From a checkpoint of a small image classifier.
Model: 11.6M parameters, 32-pixel images, arch convnext, norm layernorm_no_bias, activation star_relu, patch size [2, 2], depths [4, 8, 4], widths [96, 192, 384].
Data: trained on crops of objects in photos (Visual Genome), 123503 training examples, 3.6 epochs.
Rows from block 5 of a small image classifier, named by matrix and row number. Rows with one number belong to one neuron. Each number is 50 + 15 x the weight over its row's rms, rounded and kept within 0 to 99. All counts start at 0.
After each neuron's rows are labels from the 100 images, of 14976, where the neuron reaches its highest value: "strongest on" is what is common among them; "place" is the part of the image that holds the peak. Only what is clearly more common there than usual is listed. The data: crops of objects in photos (Visual Genome).
# fc1: MLP up (model.blocks.5.mlp.fc1.weight, 1152x192), inputs 0-191
# fc2: MLP down (model.blocks.5.mlp.fc2.weight, 192x1152, transposed), outputs 0-191

fc1.345:67 42 19 60 43 48 52 36 79 28 47 56 40 39 71 55 54 39 60 70 66 37 62 63 34 73 27 54 58 50 39 63 67 59 53 76 40 39 65 32 35 38 78 41 60 33 36 62 37 62 27 75 31 52 93 48 70 50 28 52 42 75 61 35 51 45 34 49 22 82 61 68 74 44 33 65 54 71 22 53 33 53 33 38 58 50 56 20 61 33 65 34 57 49 09 61 57 44 42 42 66 59 37 28 49 42 29 51 59 61 35 39 67 36 37 68 35 61 81 49 53 46 59 51 42 74 42 54 42 34 35 46 78 39 45 47 46 48 56 39 65 34 55 40 54 44 49 61 25 29 22 67 40 69 34 32 49 72 36 59 30 17 26 62 45 56 34 42 43 41 51 49 41 39 57 36 63 30 49 42 46 30 26 31 47 43 37 40 51 45 30 58
fc2.345:53 65 65 27 21 42 37 21 88 52 52 64 43 67 57 47 64 37 55 52 38 77 33 61 45 76 56 36 58 18 89 53 51 35 43 73 36 70 64 57 23 26 36 36 46 63 62 41 66 34 56 46 51 67 69 71 37 52 46 40 61 57 62 47 24 42 34 46 47 16 60 71 46 42 49 22 38 24 45 43 46 43 37 81 43 41 46 43 34 54 57 55 47 58 59 67 49 77 48 52 53 80 29 49 61 54 55 49 51 58 67 48 53 65 33 43 32 62 19 48 43 64 48 67 53 76 49 47 70 46 41 41 64 28 30 78 63 44 41 63 23 33 51 59 44 47 39 45 34 37 56 51 22 50 69 58 63 60 18 85 41 59 42 22 29 52 72 58 34 44 45 38 55 60 24 46 68 41 54 59 71 33 31 58 41 66 61 70 55 65 50 35
strongest on: object: man
place: top centre

fc1.510:73 41 32 47 43 24 86 39 42 34 51 48 58 48 60 48 50 59 67 17 77 78 28 26 13 35 73 50 63 38 54 74 45 52 54 56 46 43 70 51 48 43 35 54 20 57 55 59 78 23 58 49 40 47 46 54 71 33 22 34 53 38 28 39 54 50 50 42 48 80 79 57 42 46 59 66 26 45 35 29 49 49 63 50 48 37 75 37 63 37 41 51 64 46 28 52 75 49 40 71 32 51 13 73 29 36 64 52 48 25 41 84 45 54 29 43 61 46 74 67 42 22 40 60 36 45 54 48 43 47 45 46 33 20 51 49 45 48 49 51 44 51 63 60 49 55 46 57 37 58 56 43 68 65 50 59 59 48 48 42 09 36 72 31 33 57 68 63 34 66 65 48 44 61 55 41 70 68 70 80 39 24 65 38 66 34 46 40 60 31 36 49
fc2.510:52 45 26 52 45 66 64 92 63 59 48 52 59 67 32 16 57 53 28 54 26 44 53 53 40 36 68 48 56 47 39 56 27 40 81 60 46 42 46 67 41 36 54 73 58 30 52 65 74 31 69 36 58 37 43 45 64 43 50 45 34 57 42 43 34 39 48 11 57 44 82 80 34 32 42 88 53 48 63 41 48 54 43 78 24 45 33 53 35 40 45 52 71 46 65 59 17 42 43 67 66 29 55 74 48 41 58 44 32 58 43 34 34 50 54 66 47 34 68 83 48 40 62 71 42 38 40 48 58 13 65 25 46 47 51 69 56 57 45 53 38 51 37 63 45 55 49 49 52 45 51 27 53 30 45 56 44 13 73 52 68 56 81 41 49 43 35 43 40 29 80 47 58 41 39 63 47 44 61 24 37 53 57 03 65 65 60 42 29 46 52 44
strongest on: object: shirt
place: top centre

fc1.300:61 60 56 78 42 55 64 40 47 67 33 50 80 49 28 57 38 44 32 21 65 63 66 31 37 61 59 41 75 44 74 42 62 48 45 38 56 37 48 33 54 42 57 52 49 60 48 62 48 52 28 48 48 53 75 40 59 16 53 69 63 78 37 19 59 64 31 60 49 65 72 35 37 16 63 62 72 30 60 40 54 56 64 56 39 53 34 34 35 35 84 35 58 52 48 43 35 43 63 30 47 77 61 80 45 64 36 61 45 52 22 33 35 31 67 52 52 41 53 16 73 54 60 50 42 68 40 63 43 23 37 70 47 00 60 28 36 62 57 44 52 31 40 54 39 19 31 39 66 60 40 27 42 27 63 58 28 55 41 59 49 63 57 61 55 57 53 39 47 39 53 60 48 45 44 39 39 23 28 20 61 64 56 44 40 71 35 52 60 67 30 51
fc2.300:54 60 67 23 51 61 60 68 48 50 62 53 56 37 46 56 43 29 67 52 41 58 36 35 34 72 59 52 54 79 86 53 45 60 44 58 50 76 64 68 55 44 44 46 66 49 41 39 81 52 31 28 40 85 69 71 43 65 68 57 50 47 58 58 44 42 79 38 13 29 46 56 67 52 44 33 59 28 46 16 36 41 57 69 48 54 40 61 58 38 67 59 61 64 70 54 59 58 84 53 48 39 55 71 44 53 50 56 36 34 57 43 14 35 45 28 48 36 38 58 54 49 54 72 79 63 64 37 46 69 70 40 44 41 67 48 50 26 30 56 42 11 45 52 60 57 15 42 44 58 77 46 33 61 36 38 59 60 63 72 67 43 72 33 69 50 48 68 43 40 55 20 53 44 64 67 29 42 68 70 81 44 53 70 22 51 65 41 51 49 21 44
strongest on: object: shirt
place: top left

fc1.430:47 36 47 70 35 21 55 16 31 33 62 73 41 42 44 55 36 33 45 46 60 37 54 43 61 43 46 44 50 62 52 34 76 59 06 61 22 61 68 51 58 59 38 44 39 64 48 28 57 55 60 37 36 51 75 34 61 27 34 34 46 38 48 52 69 30 44 48 36 41 65 24 25 48 37 59 39 73 26 51 46 20 45 50 99 41 43 29 39 47 42 60 70 48 43 63 50 38 63 65 43 17 30 45 59 36 58 22 68 54 60 65 54 50 43 44 50 56 45 53 47 37 32 50 46 53 51 59 59 56 49 62 35 25 71 39 41 52 42 57 61 55 69 15 63 54 35 34 61 52 32 44 31 38 39 55 41 62 28 80 30 58 62 73 61 67 48 56 52 64 53 58 46 53 47 43 53 52 23 85 56 30 42 62 58 52 69 18 27 86 51 65
fc2.430:44 66 50 62 52 39 66 72 68 68 48 65 56 93 35 28 39 34 34 49 46 25 36 66 47 46 66 37 53 50 66 20 54 46 58 58 41 43 45 68 38 51 74 55 35 67 53 37 43 67 69 70 49 61 45 65 29 42 72 51 71 68 26 47 63 52 39 57 47 53 37 55 71 50 42 42 72 54 58 20 54 23 60 56 56 75 62 37 67 53 82 58 55 36 43 48 34 64 55 47 49 55 50 45 41 42 61 57 54 48 42 37 34 48 33 54 67 52 55 39 61 76 65 57 37 47 40 63 51 45 51 58 67 66 20 69 55 44 82 23 41 51 46 54 56 55 50 42 46 70 36 14 53 62 48 01 30 36 54 03 61 28 62 58 50 25 65 57 58 79 66 41 60 43 23 33 61 40 55 70 54 39 35 39 83 34 71 35 35 43 58 27
strongest on: object: tree
place: top right

fc1.92:44 61 31 58 44 31 65 60 70 50 29 52 53 54 52 42 36 52 55 74 51 45 27 45 30 46 54 31 71 36 41 68 55 38 42 61 48 58 65 41 62 31 74 39 55 45 54 46 42 70 22 65 54 60 69 53 74 64 25 37 32 69 37 59 71 58 40 25 50 99 70 29 52 43 51 69 31 49 45 51 59 40 64 68 65 61 59 46 53 26 84 27 50 55 47 37 41 65 65 69 64 61 31 69 52 52 34 65 58 57 48 58 49 73 37 46 48 38 40 44 78 31 45 43 38 74 28 32 47 58 68 41 70 30 34 72 21 40 54 54 44 40 39 52 48 56 36 68 13 64 32 70 50 61 28 46 80 69 69 51 69 18 21 44 57 40 32 31 45 41 64 36 35 58 34 53 45 62 67 45 56 33 31 64 69 39 25 39 47 48 39 45
fc2.92:48 59 35 43 47 75 61 45 60 35 26 54 72 80 49 45 62 37 35 45 28 47 45 73 43 26 50 06 71 47 69 51 43 50 38 56 40 65 75 51 37 17 53 55 51 29 66 45 75 46 49 44 43 56 57 40 44 39 65 44 40 46 51 48 64 46 28 69 32 26 39 46 54 65 66 59 46 34 38 37 56 42 31 64 23 45 49 43 44 70 42 50 51 44 41 76 31 62 41 17 40 42 42 48 52 28 78 48 42 40 56 28 43 65 35 53 30 04 20 49 12 61 43 34 49 84 32 46 51 47 54 39 59 30 47 64 73 53 48 62 70 31 33 74 55 52 30 43 38 32 47 44 26 32 33 50 39 28 47 64 28 68 50 61 61 50 40 58 49 40 44 25 54 64 38 61 48 71 44 44 33 54 43 69 61 70 18 67 43 69 65 77
strongest on: object: shirt
place: top centre

fc1.557:67 42 21 49 55 55 27 68 49 41 20 49 63 39 49 25 51 38 24 62 68 60 49 25 59 49 07 38 44 58 67 60 37 71 54 64 55 66 49 45 25 71 52 55 58 67 46 35 53 30 61 48 61 67 23 30 33 41 56 42 62 66 59 60 55 46 41 51 42 47 49 60 30 24 42 47 99 64 59 19 38 35 55 40 44 51 48 54 46 23 48 58 27 59 51 54 18 66 39 65 55 63 69 52 70 28 36 72 52 59 64 42 43 47 73 48 39 60 35 35 80 61 41 35 39 39 35 37 29 30 28 45 55 63 53 37 55 43 59 39 71 39 61 39 38 43 48 74 24 56 89 62 60 73 59 29 25 36 51 38 39 42 59 80 34 65 66 60 30 50 58 40 58 63 53 48 43 35 49 43 38 55 32 46 77 52 82 30 51 34 47 60
fc2.557:45 47 33 34 42 28 58 38 45 45 36 54 57 60 34 51 60 71 74 52 56 63 26 44 60 54 58 60 36 55 67 64 60 42 59 50 24 56 34 37 47 52 41 47 59 35 29 74 90 51 54 53 79 68 36 77 68 63 71 22 30 34 35 55 47 18 35 53 43 61 59 48 28 82 58 65 34 56 45 54 48 66 53 45 39 76 62 45 39 22 74 40 62 48 48 72 50 28 64 29 65 30 61 48 31 79 63 48 54 32 49 40 40 53 71 49 59 68 56 27 60 29 24 16 68 73 39 39 59 51 58 52 55 61 32 67 32 58 45 56 46 82 49 60 57 32 58 53 40 48 58 40 61 34 23 63 60 65 61 57 63 42 77 22 52 88 66 62 60 19 54 51 39 43 52 41 45 50 64 69 75 34 36 35 18 45 58 40 55 31 57 47
strongest on: object: man
place: top centre

fc1.609:61 85 30 92 47 33 49 50 31 49 06 28 51 51 65 60 41 36 67 49 50 59 69 26 49 42 49 44 47 64 61 29 67 69 11 46 44 56 29 48 46 41 68 80 51 61 38 39 42 59 72 47 24 29 54 40 57 19 53 63 51 65 76 14 81 40 43 52 37 64 51 84 50 60 42 41 76 50 51 54 61 25 50 68 80 45 56 29 48 44 51 47 53 33 41 47 38 61 53 64 50 47 67 25 84 72 57 56 58 29 40 40 70 51 56 67 38 50 47 22 51 66 39 64 50 36 70 70 46 50 59 41 55 53 46 51 58 51 63 64 66 55 68 57 62 51 46 35 51 57 53 23 63 43 36 41 49 33 47 73 39 77 62 66 56 50 56 52 74 58 60 81 59 36 35 68 72 41 53 72 50 49 15 62 37 59 62 46 43 44 45 64
fc2.609:38 75 44 66 55 27 45 57 46 57 42 39 48 61 39 58 38 43 49 42 62 52 50 68 60 70 47 48 58 40 73 45 54 80 14 45 38 56 58 69 36 42 71 77 67 41 39 20 42 29 54 63 81 62 52 60 53 89 40 32 36 54 37 42 42 26 57 52 53 34 22 69 34 71 59 47 37 46 43 30 37 38 43 57 62 63 50 40 63 46 69 49 39 56 55 48 27 70 71 55 73 56 43 50 50 58 68 49 40 47 48 49 49 40 68 44 48 75 60 46 58 93 66 64 28 77 76 47 40 22 68 43 70 55 28 56 59 81 44 60 64 26 32 40 66 51 48 58 44 45 72 72 44 49 62 62 58 51 39 22 98 68 24 37 65 34 38 64 66 61 67 44 44 53 27 25 31 63 52 60 37 34 47 53 30 43 45 45 50 49 43 19
strongest on: object: tree
place: top right

fc1.58:73 34 48 39 49 51 46 48 57 45 81 71 53 44 44 61 65 75 25 56 37 33 31 64 65 39 44 65 61 57 39 66 34 49 76 40 46 49 62 31 62 52 52 50 45 48 34 55 61 60 46 78 42 59 72 50 89 52 39 59 50 38 34 70 58 80 84 41 63 66 45 49 33 37 52 77 32 58 49 47 40 39 35 64 58 62 51 46 48 68 53 64 45 44 58 39 77 57 64 44 62 63 40 82 67 41 56 47 54 15 46 62 30 40 18 36 51 38 55 77 31 18 38 73 70 36 48 59 32 65 65 51 32 30 46 53 32 70 65 22 41 15 46 64 40 69 42 56 41 62 60 58 66 65 40 54 64 55 38 64 46 74 78 36 57 67 43 69 34 68 34 68 65 39 48 54 58 63 46 39 51 52 80 22 48 28 25 37 43 42 52 80
fc2.58:54 50 75 46 82 61 46 64 42 54 35 83 66 48 36 28 62 76 76 73 53 16 49 36 57 55 53 51 61 38 25 42 47 47 54 44 29 43 57 48 46 55 73 50 62 63 43 61 49 37 79 41 66 35 57 64 64 20 13 66 81 75 58 34 63 33 64 77 39 72 54 74 51 33 58 64 64 84 71 35 41 43 40 48 20 69 31 54 49 41 47 46 58 29 58 14 14 51 34 16 38 33 53 66 68 55 35 42 46 29 54 54 35 56 37 69 49 68 41 68 45 56 59 48 28 36 63 46 32 50 57 31 52 43 55 86 52 28 41 35 55 67 47 55 45 53 72 55 33 48 30 44 47 49 56 38 25 38 50 51 47 55 39 50 39 57 48 48 31 51 71 33 52 43 47 44 55 56 72 93 38 50 45 44 55 53 32 59 46 43 50 58
strongest on: object: tree
place: top centre

fc1.151:46 62 46 53 58 63 62 27 50 54 21 51 62 48 63 81 19 62 67 59 51 56 39 38 07 43 49 55 73 42 48 41 48 55 25 41 54 38 61 68 33 53 55 64 62 44 25 41 15 34 67 25 46 60 66 49 65 36 42 58 83 31 71 45 76 64 35 67 33 60 72 67 58 67 27 68 54 50 63 50 60 40 55 68 74 20 49 35 47 52 36 47 62 42 58 32 55 09 36 27 54 59 38 71 43 60 48 60 54 63 51 47 77 62 47 33 36 66 64 30 43 23 31 54 57 52 49 57 39 47 45 36 71 52 73 50 60 40 52 32 66 58 42 78 38 37 56 75 30 27 39 62 51 32 37 57 45 51 37 79 58 74 73 56 50 75 19 77 58 38 33 60 69 51 47 63 79 43 45 63 43 57 36 49 35 55 63 58 58 42 64 34
fc2.151:74 73 99 46 58 45 69 70 30 39 60 49 74 62 56 41 51 43 69 60 54 69 43 73 66 46 47 41 78 56 75 62 75 35 38 70 69 57 55 72 62 51 67 59 23 47 36 21 37 35 45 51 26 66 37 58 34 71 83 51 72 46 73 41 42 25 72 31 41 42 31 44 71 44 41 46 46 50 61 73 21 30 37 48 50 22 37 63 57 40 75 40 42 75 67 26 29 57 46 64 54 40 50 56 51 45 67 55 55 46 50 39 55 56 46 44 43 60 44 50 41 64 45 70 47 56 53 69 31 54 33 47 84 80 32 61 64 57 64 49 34 54 43 18 44 46 26 47 52 48 56 46 45 66 71 46 62 65 31 41 41 32 52 51 65 44 39 42 39 52 43 44 40 68 53 30 19 67 74 77 43 30 45 34 47 44 65 43 66 46 29 54
strongest on: object: tree
place: top right

fc1.397:63 72 46 51 40 43 59 56 36 72 27 45 36 55 19 44 49 39 68 68 40 53 47 53 49 57 55 17 72 64 30 58 66 31 48 65 32 54 56 63 65 28 49 44 52 12 39 42 49 54 54 55 51 62 33 57 69 60 56 42 26 70 52 47 71 42 44 38 38 96 59 26 88 46 48 51 01 48 57 35 61 27 50 61 57 78 58 41 38 23 33 37 34 52 56 71 29 62 64 46 47 89 37 54 64 61 56 57 28 70 50 31 30 51 42 56 46 31 32 45 44 43 37 67 48 67 43 33 43 56 53 44 52 33 47 82 40 17 36 48 58 54 47 47 46 55 41 41 44 43 40 55 64 59 45 57 65 78 80 51 71 36 13 46 66 45 44 33 38 63 58 32 29 42 57 29 48 54 36 36 71 30 34 71 38 52 47 51 43 37 46 63
fc2.397:58 69 44 32 51 60 51 40 67 45 37 69 68 69 48 66 37 38 44 51 35 32 40 73 60 64 56 12 56 61 52 65 52 72 37 33 57 72 66 50 40 08 46 63 42 41 60 52 48 45 71 62 56 51 49 26 55 37 63 49 30 59 40 50 61 62 42 52 18 18 36 56 61 59 75 70 55 58 64 54 41 42 51 60 37 42 67 52 43 72 50 67 28 63 64 42 56 74 52 19 69 31 36 32 39 33 23 41 36 62 58 47 73 48 31 69 39 24 59 40 35 68 54 71 70 58 22 39 51 44 56 50 73 36 55 55 49 43 42 49 36 48 28 66 55 52 50 57 53 32 00 72 58 20 32 51 59 38 36 31 50 75 69 67 44 67 64 51 23 38 38 38 57 57 48 55 68 69 65 45 68 43 31 54 69 39 39 58 45 76 60 85
strongest on: object: shirt
place: top right; top centre

fc1.403:52 73 24 54 69 50 52 73 78 44 49 49 46 39 42 42 62 43 77 15 71 40 34 64 52 34 35 61 57 33 56 79 50 38 79 47 42 44 34 53 47 40 55 47 16 62 35 35 65 56 48 51 54 73 50 57 54 37 48 50 32 36 33 23 42 63 46 53 70 77 62 43 52 76 51 73 22 57 52 46 54 48 45 54 40 27 34 48 55 53 68 46 43 41 44 21 73 40 65 54 50 32 36 49 58 36 58 31 62 15 27 69 42 40 73 47 72 37 70 58 49 10 15 65 56 23 50 53 61 25 54 52 48 56 38 75 54 56 63 66 42 60 33 57 47 59 40 60 27 69 68 49 58 69 12 48 53 37 38 43 14 44 50 24 33 44 50 63 52 61 55 63 54 45 35 33 37 70 70 58 55 39 48 58 74 62 51 84 71 53 54 53
fc2.403:63 31 35 40 40 51 52 71 56 45 58 46 56 46 42 53 60 40 29 32 60 58 43 60 40 49 53 53 69 65 54 22 54 09 63 63 42 36 36 37 65 27 52 73 71 35 54 60 65 45 49 64 46 10 53 55 80 42 36 67 19 49 31 49 55 37 49 60 40 32 78 54 38 54 27 66 51 49 52 39 70 52 42 51 33 48 66 50 37 59 49 73 71 44 86 32 43 52 40 43 50 38 37 49 47 46 49 25 44 35 46 54 48 47 54 45 39 27 43 23 17 46 50 37 36 48 40 41 73 28 25 54 37 62 82 48 41 47 48 68 79 41 64 49 43 54 59 28 28 46 48 43 51 53 29 56 37 24 81 50 23 91 43 31 48 42 53 53 34 70 38 51 41 79 35 37 85 52 61 40 97 47 39 50 38 23 32 42 40 52 56 48
strongest on: object: man
place: top centre

fc1.193:43 53 63 39 63 39 46 60 52 32 62 33 32 47 25 49 43 54 62 44 37 86 33 36 52 44 34 63 62 53 35 75 84 47 55 30 57 71 35 64 54 41 34 39 51 60 49 33 36 54 52 53 61 54 70 59 58 42 90 58 56 57 47 56 61 57 59 22 49 23 29 35 55 85 42 64 49 40 61 50 67 39 62 70 50 46 60 35 56 59 33 69 56 47 50 28 37 53 45 44 62 47 42 59 47 39 64 57 41 62 52 65 28 63 55 68 44 65 40 08 31 44 40 23 68 14 46 53 19 40 55 60 69 42 49 72 63 31 55 37 58 54 48 25 54 56 59 48 37 80 47 72 51 47 54 41 36 52 50 44 22 14 51 29 37 47 36 70 65 32 35 43 48 41 06 47 34 86 22 59 51 41 38 81 47 69 45 65 34 23 43 46
fc2.193:61 37 45 64 45 62 74 62 41 38 54 34 64 33 87 57 51 60 65 44 41 67 57 38 68 54 55 32 67 72 37 47 70 51 80 69 57 39 56 40 35 62 60 61 58 57 27 66 52 54 63 36 38 39 60 40 61 50 83 54 43 76 35 25 44 47 48 50 47 23 64 83 42 62 52 47 40 33 56 60 59 36 63 67 40 62 25 24 17 51 26 48 59 43 43 66 17 40 78 22 20 68 64 72 48 35 32 38 48 36 53 53 37 71 36 44 60 52 26 53 23 64 61 41 61 75 48 20 43 39 56 67 51 50 65 31 61 57 47 52 46 51 35 53 24 43 27 67 58 73 42 65 65 36 56 55 38 25 81 17 59 46 48 56 53 37 64 56 46 66 32 52 64 59 58 52 57 28 45 70 75 32 47 41 42 74 38 79 51 51 55 39
strongest on: object: man
place: top right

fc1.188:65 55 54 53 68 65 66 64 39 47 51 60 86 44 40 47 48 75 64 70 20 45 50 43 59 53 41 53 68 68 53 35 23 59 38 74 31 75 73 47 57 20 49 49 29 62 47 61 43 50 48 35 58 52 45 55 65 45 03 40 27 63 45 57 24 50 49 48 26 87 55 52 42 58 56 71 87 42 55 57 53 56 44 67 53 46 21 65 61 43 48 63 38 29 46 39 65 68 69 75 42 54 46 55 61 70 38 38 26 56 54 73 72 43 50 46 69 27 66 66 64 33 70 64 37 53 50 48 36 61 69 68 56 24 49 28 60 45 60 59 43 45 52 60 54 50 34 06 32 35 45 30 57 71 71 34 52 41 32 45 40 45 37 41 39 43 36 73 44 49 31 68 48 47 30 33 77 40 43 40 67 72 62 24 25 36 39 41 58 69 35 52
fc2.188:59 23 45 47 82 29 54 50 57 57 68 50 54 72 50 59 60 54 58 40 65 55 56 52 67 46 42 47 63 61 25 31 61 57 76 56 51 39 56 53 66 41 63 66 64 35 36 41 57 66 59 43 53 49 52 62 61 38 74 41 52 35 39 46 67 35 60 32 31 48 39 64 28 40 51 47 53 22 65 37 54 59 24 51 62 38 19 26 62 44 37 80 53 43 37 71 42 53 54 41 40 52 71 67 42 23 46 39 34 58 37 48 49 87 78 52 43 36 49 57 29 37 03 62 42 38 40 55 38 37 42 70 59 57 77 56 61 46 68 45 77 38 66 67 58 55 76 41 62 51 23 55 46 78 20 37 48 32 65 34 59 65 49 40 25 59 62 48 10 22 43 56 71 58 21 67 29 52 45 56 46 52 18 42 32 60 41 66 79 32 39 57
strongest on: object: man
place: top centre

fc1.236:75 49 45 59 22 46 41 33 65 38 34 56 64 36 74 75 50 44 28 40 36 56 44 39 64 39 41 63 43 73 52 57 74 57 09 48 51 48 63 24 40 33 39 49 31 66 33 39 59 33 57 53 41 61 50 38 56 48 48 76 41 48 46 52 55 64 72 67 65 65 40 53 53 44 58 75 50 50 58 39 60 08 45 74 82 33 48 27 47 56 63 60 70 43 65 29 52 57 55 48 48 32 32 68 53 50 65 36 60 34 21 35 29 69 46 60 43 73 36 58 51 57 39 58 48 68 70 54 39 47 70 40 45 17 57 52 53 38 52 71 60 46 90 65 41 48 61 74 44 43 32 54 23 61 44 48 41 53 60 84 52 50 72 67 60 57 26 63 44 69 56 79 71 53 48 50 52 30 55 63 23 44 53 52 73 70 74 13 70 48 28 69
fc2.236:66 73 71 39 52 53 72 55 65 45 58 77 15 64 27 57 55 20 39 40 46 49 38 66 47 58 40 43 63 50 60 30 41 39 60 45 43 45 52 66 47 47 58 63 50 54 51 51 61 48 65 65 76 46 49 71 41 44 58 18 31 46 42 46 51 00 58 37 66 40 37 52 83 45 55 46 49 80 76 33 45 39 60 39 54 70 35 54 58 58 75 23 42 64 62 27 34 48 66 57 63 56 47 71 52 25 28 18 47 62 48 19 48 46 39 55 58 56 54 24 58 91 63 40 50 15 45 44 58 33 45 71 49 51 46 61 55 39 30 53 54 51 54 33 37 46 31 50 58 44 71 36 32 65 44 32 53 61 49 00 68 34 58 54 69 41 72 67 58 46 42 32 43 56 33 32 53 77 37 52 32 32 58 49 77 45 59 51 34 43 44 30
strongest on: object: tree
place: top right; middle right

fc1.73:22 65 33 74 83 29 51 41 47 59 40 58 77 72 53 50 40 67 75 64 54 47 61 54 50 46 60 59 49 29 47 45 34 59 52 52 39 34 82 43 46 44 49 49 34 65 41 46 54 50 37 43 61 51 64 56 62 32 22 44 40 68 42 54 51 58 32 42 65 71 65 36 41 60 50 79 22 76 35 55 67 52 40 31 45 48 55 50 61 48 67 38 56 58 20 53 40 38 55 54 55 32 37 56 62 46 70 45 45 45 34 43 57 46 45 46 47 35 59 21 47 17 44 42 54 52 47 47 53 49 72 59 82 51 33 64 70 67 66 64 67 30 52 53 41 66 30 75 33 38 63 42 43 80 26 13 54 63 30 32 25 07 43 31 19 61 43 77 28 54 45 64 35 38 31 46 49 72 42 69 68 40 38 77 57 26 44 84 69 43 50 42
fc2.73:57 55 49 48 36 58 51 38 76 52 45 43 66 54 59 48 55 35 35 42 55 43 43 39 57 26 27 61 33 33 58 43 57 42 61 78 39 21 41 58 30 11 31 29 63 26 54 64 80 14 54 41 38 39 49 59 69 30 55 47 40 33 45 42 53 45 63 56 53 12 77 60 40 11 67 48 39 35 32 42 67 61 27 56 44 69 57 56 40 21 34 61 55 68 39 69 28 50 40 56 45 51 39 33 30 53 52 39 40 49 35 57 22 53 31 58 25 39 52 73 29 44 25 49 42 52 58 23 63 53 49 46 64 68 40 77 58 51 55 51 86 65 45 40 44 43 27 58 52 31 48 44 43 55 53 58 31 36 48 66 23 67 48 42 30 59 41 53 66 33 68 32 39 38 04 40 44 56 46 51 69 78 35 26 31 51 69 61 58 40 63 44
strongest on: object: man
place: top centre

fc1.585:60 62 39 82 46 40 66 42 56 42 30 36 52 57 66 49 32 41 53 61 43 41 42 49 47 67 76 44 82 64 27 59 52 50 59 76 39 48 67 47 64 21 71 45 46 37 49 66 69 66 41 52 52 62 33 79 82 68 13 37 29 49 45 63 61 61 45 33 37 99 69 53 48 36 49 85 30 43 39 53 38 37 57 55 73 48 52 47 69 27 55 21 43 57 36 44 63 56 74 64 67 51 47 53 61 50 67 41 47 61 28 64 38 60 59 56 60 30 57 66 65 37 46 52 52 62 37 53 46 62 52 54 75 31 41 51 36 66 69 36 56 22 27 64 68 54 29 21 33 53 42 67 51 62 44 54 64 57 37 59 40 12 21 42 36 36 36 54 33 58 60 68 46 37 56 39 60 65 58 65 70 37 56 35 51 40 34 59 50 28 39 68
fc2.585:47 32 49 26 40 74 51 57 48 30 41 61 66 68 38 53 53 61 44 53 28 50 53 49 31 53 31 04 61 69 62 49 37 58 61 34 29 43 69 39 57 08 57 43 49 45 67 72 75 62 50 36 53 59 53 34 49 45 67 37 39 54 40 46 60 32 55 55 02 15 71 62 30 66 64 69 62 19 41 54 38 49 39 67 18 65 37 33 39 46 32 55 49 49 71 63 37 60 54 23 58 73 44 68 56 38 54 45 26 49 47 39 37 59 44 57 50 37 45 73 30 78 40 50 41 71 46 52 63 50 43 46 34 63 44 59 82 57 45 48 59 55 63 70 41 69 43 56 45 14 54 60 36 33 32 36 37 30 59 45 32 81 44 52 40 66 60 57 48 34 43 37 69 45 37 63 29 56 55 54 42 68 19 57 40 42 50 81 60 20 49 32
strongest on: object: man
place: top centre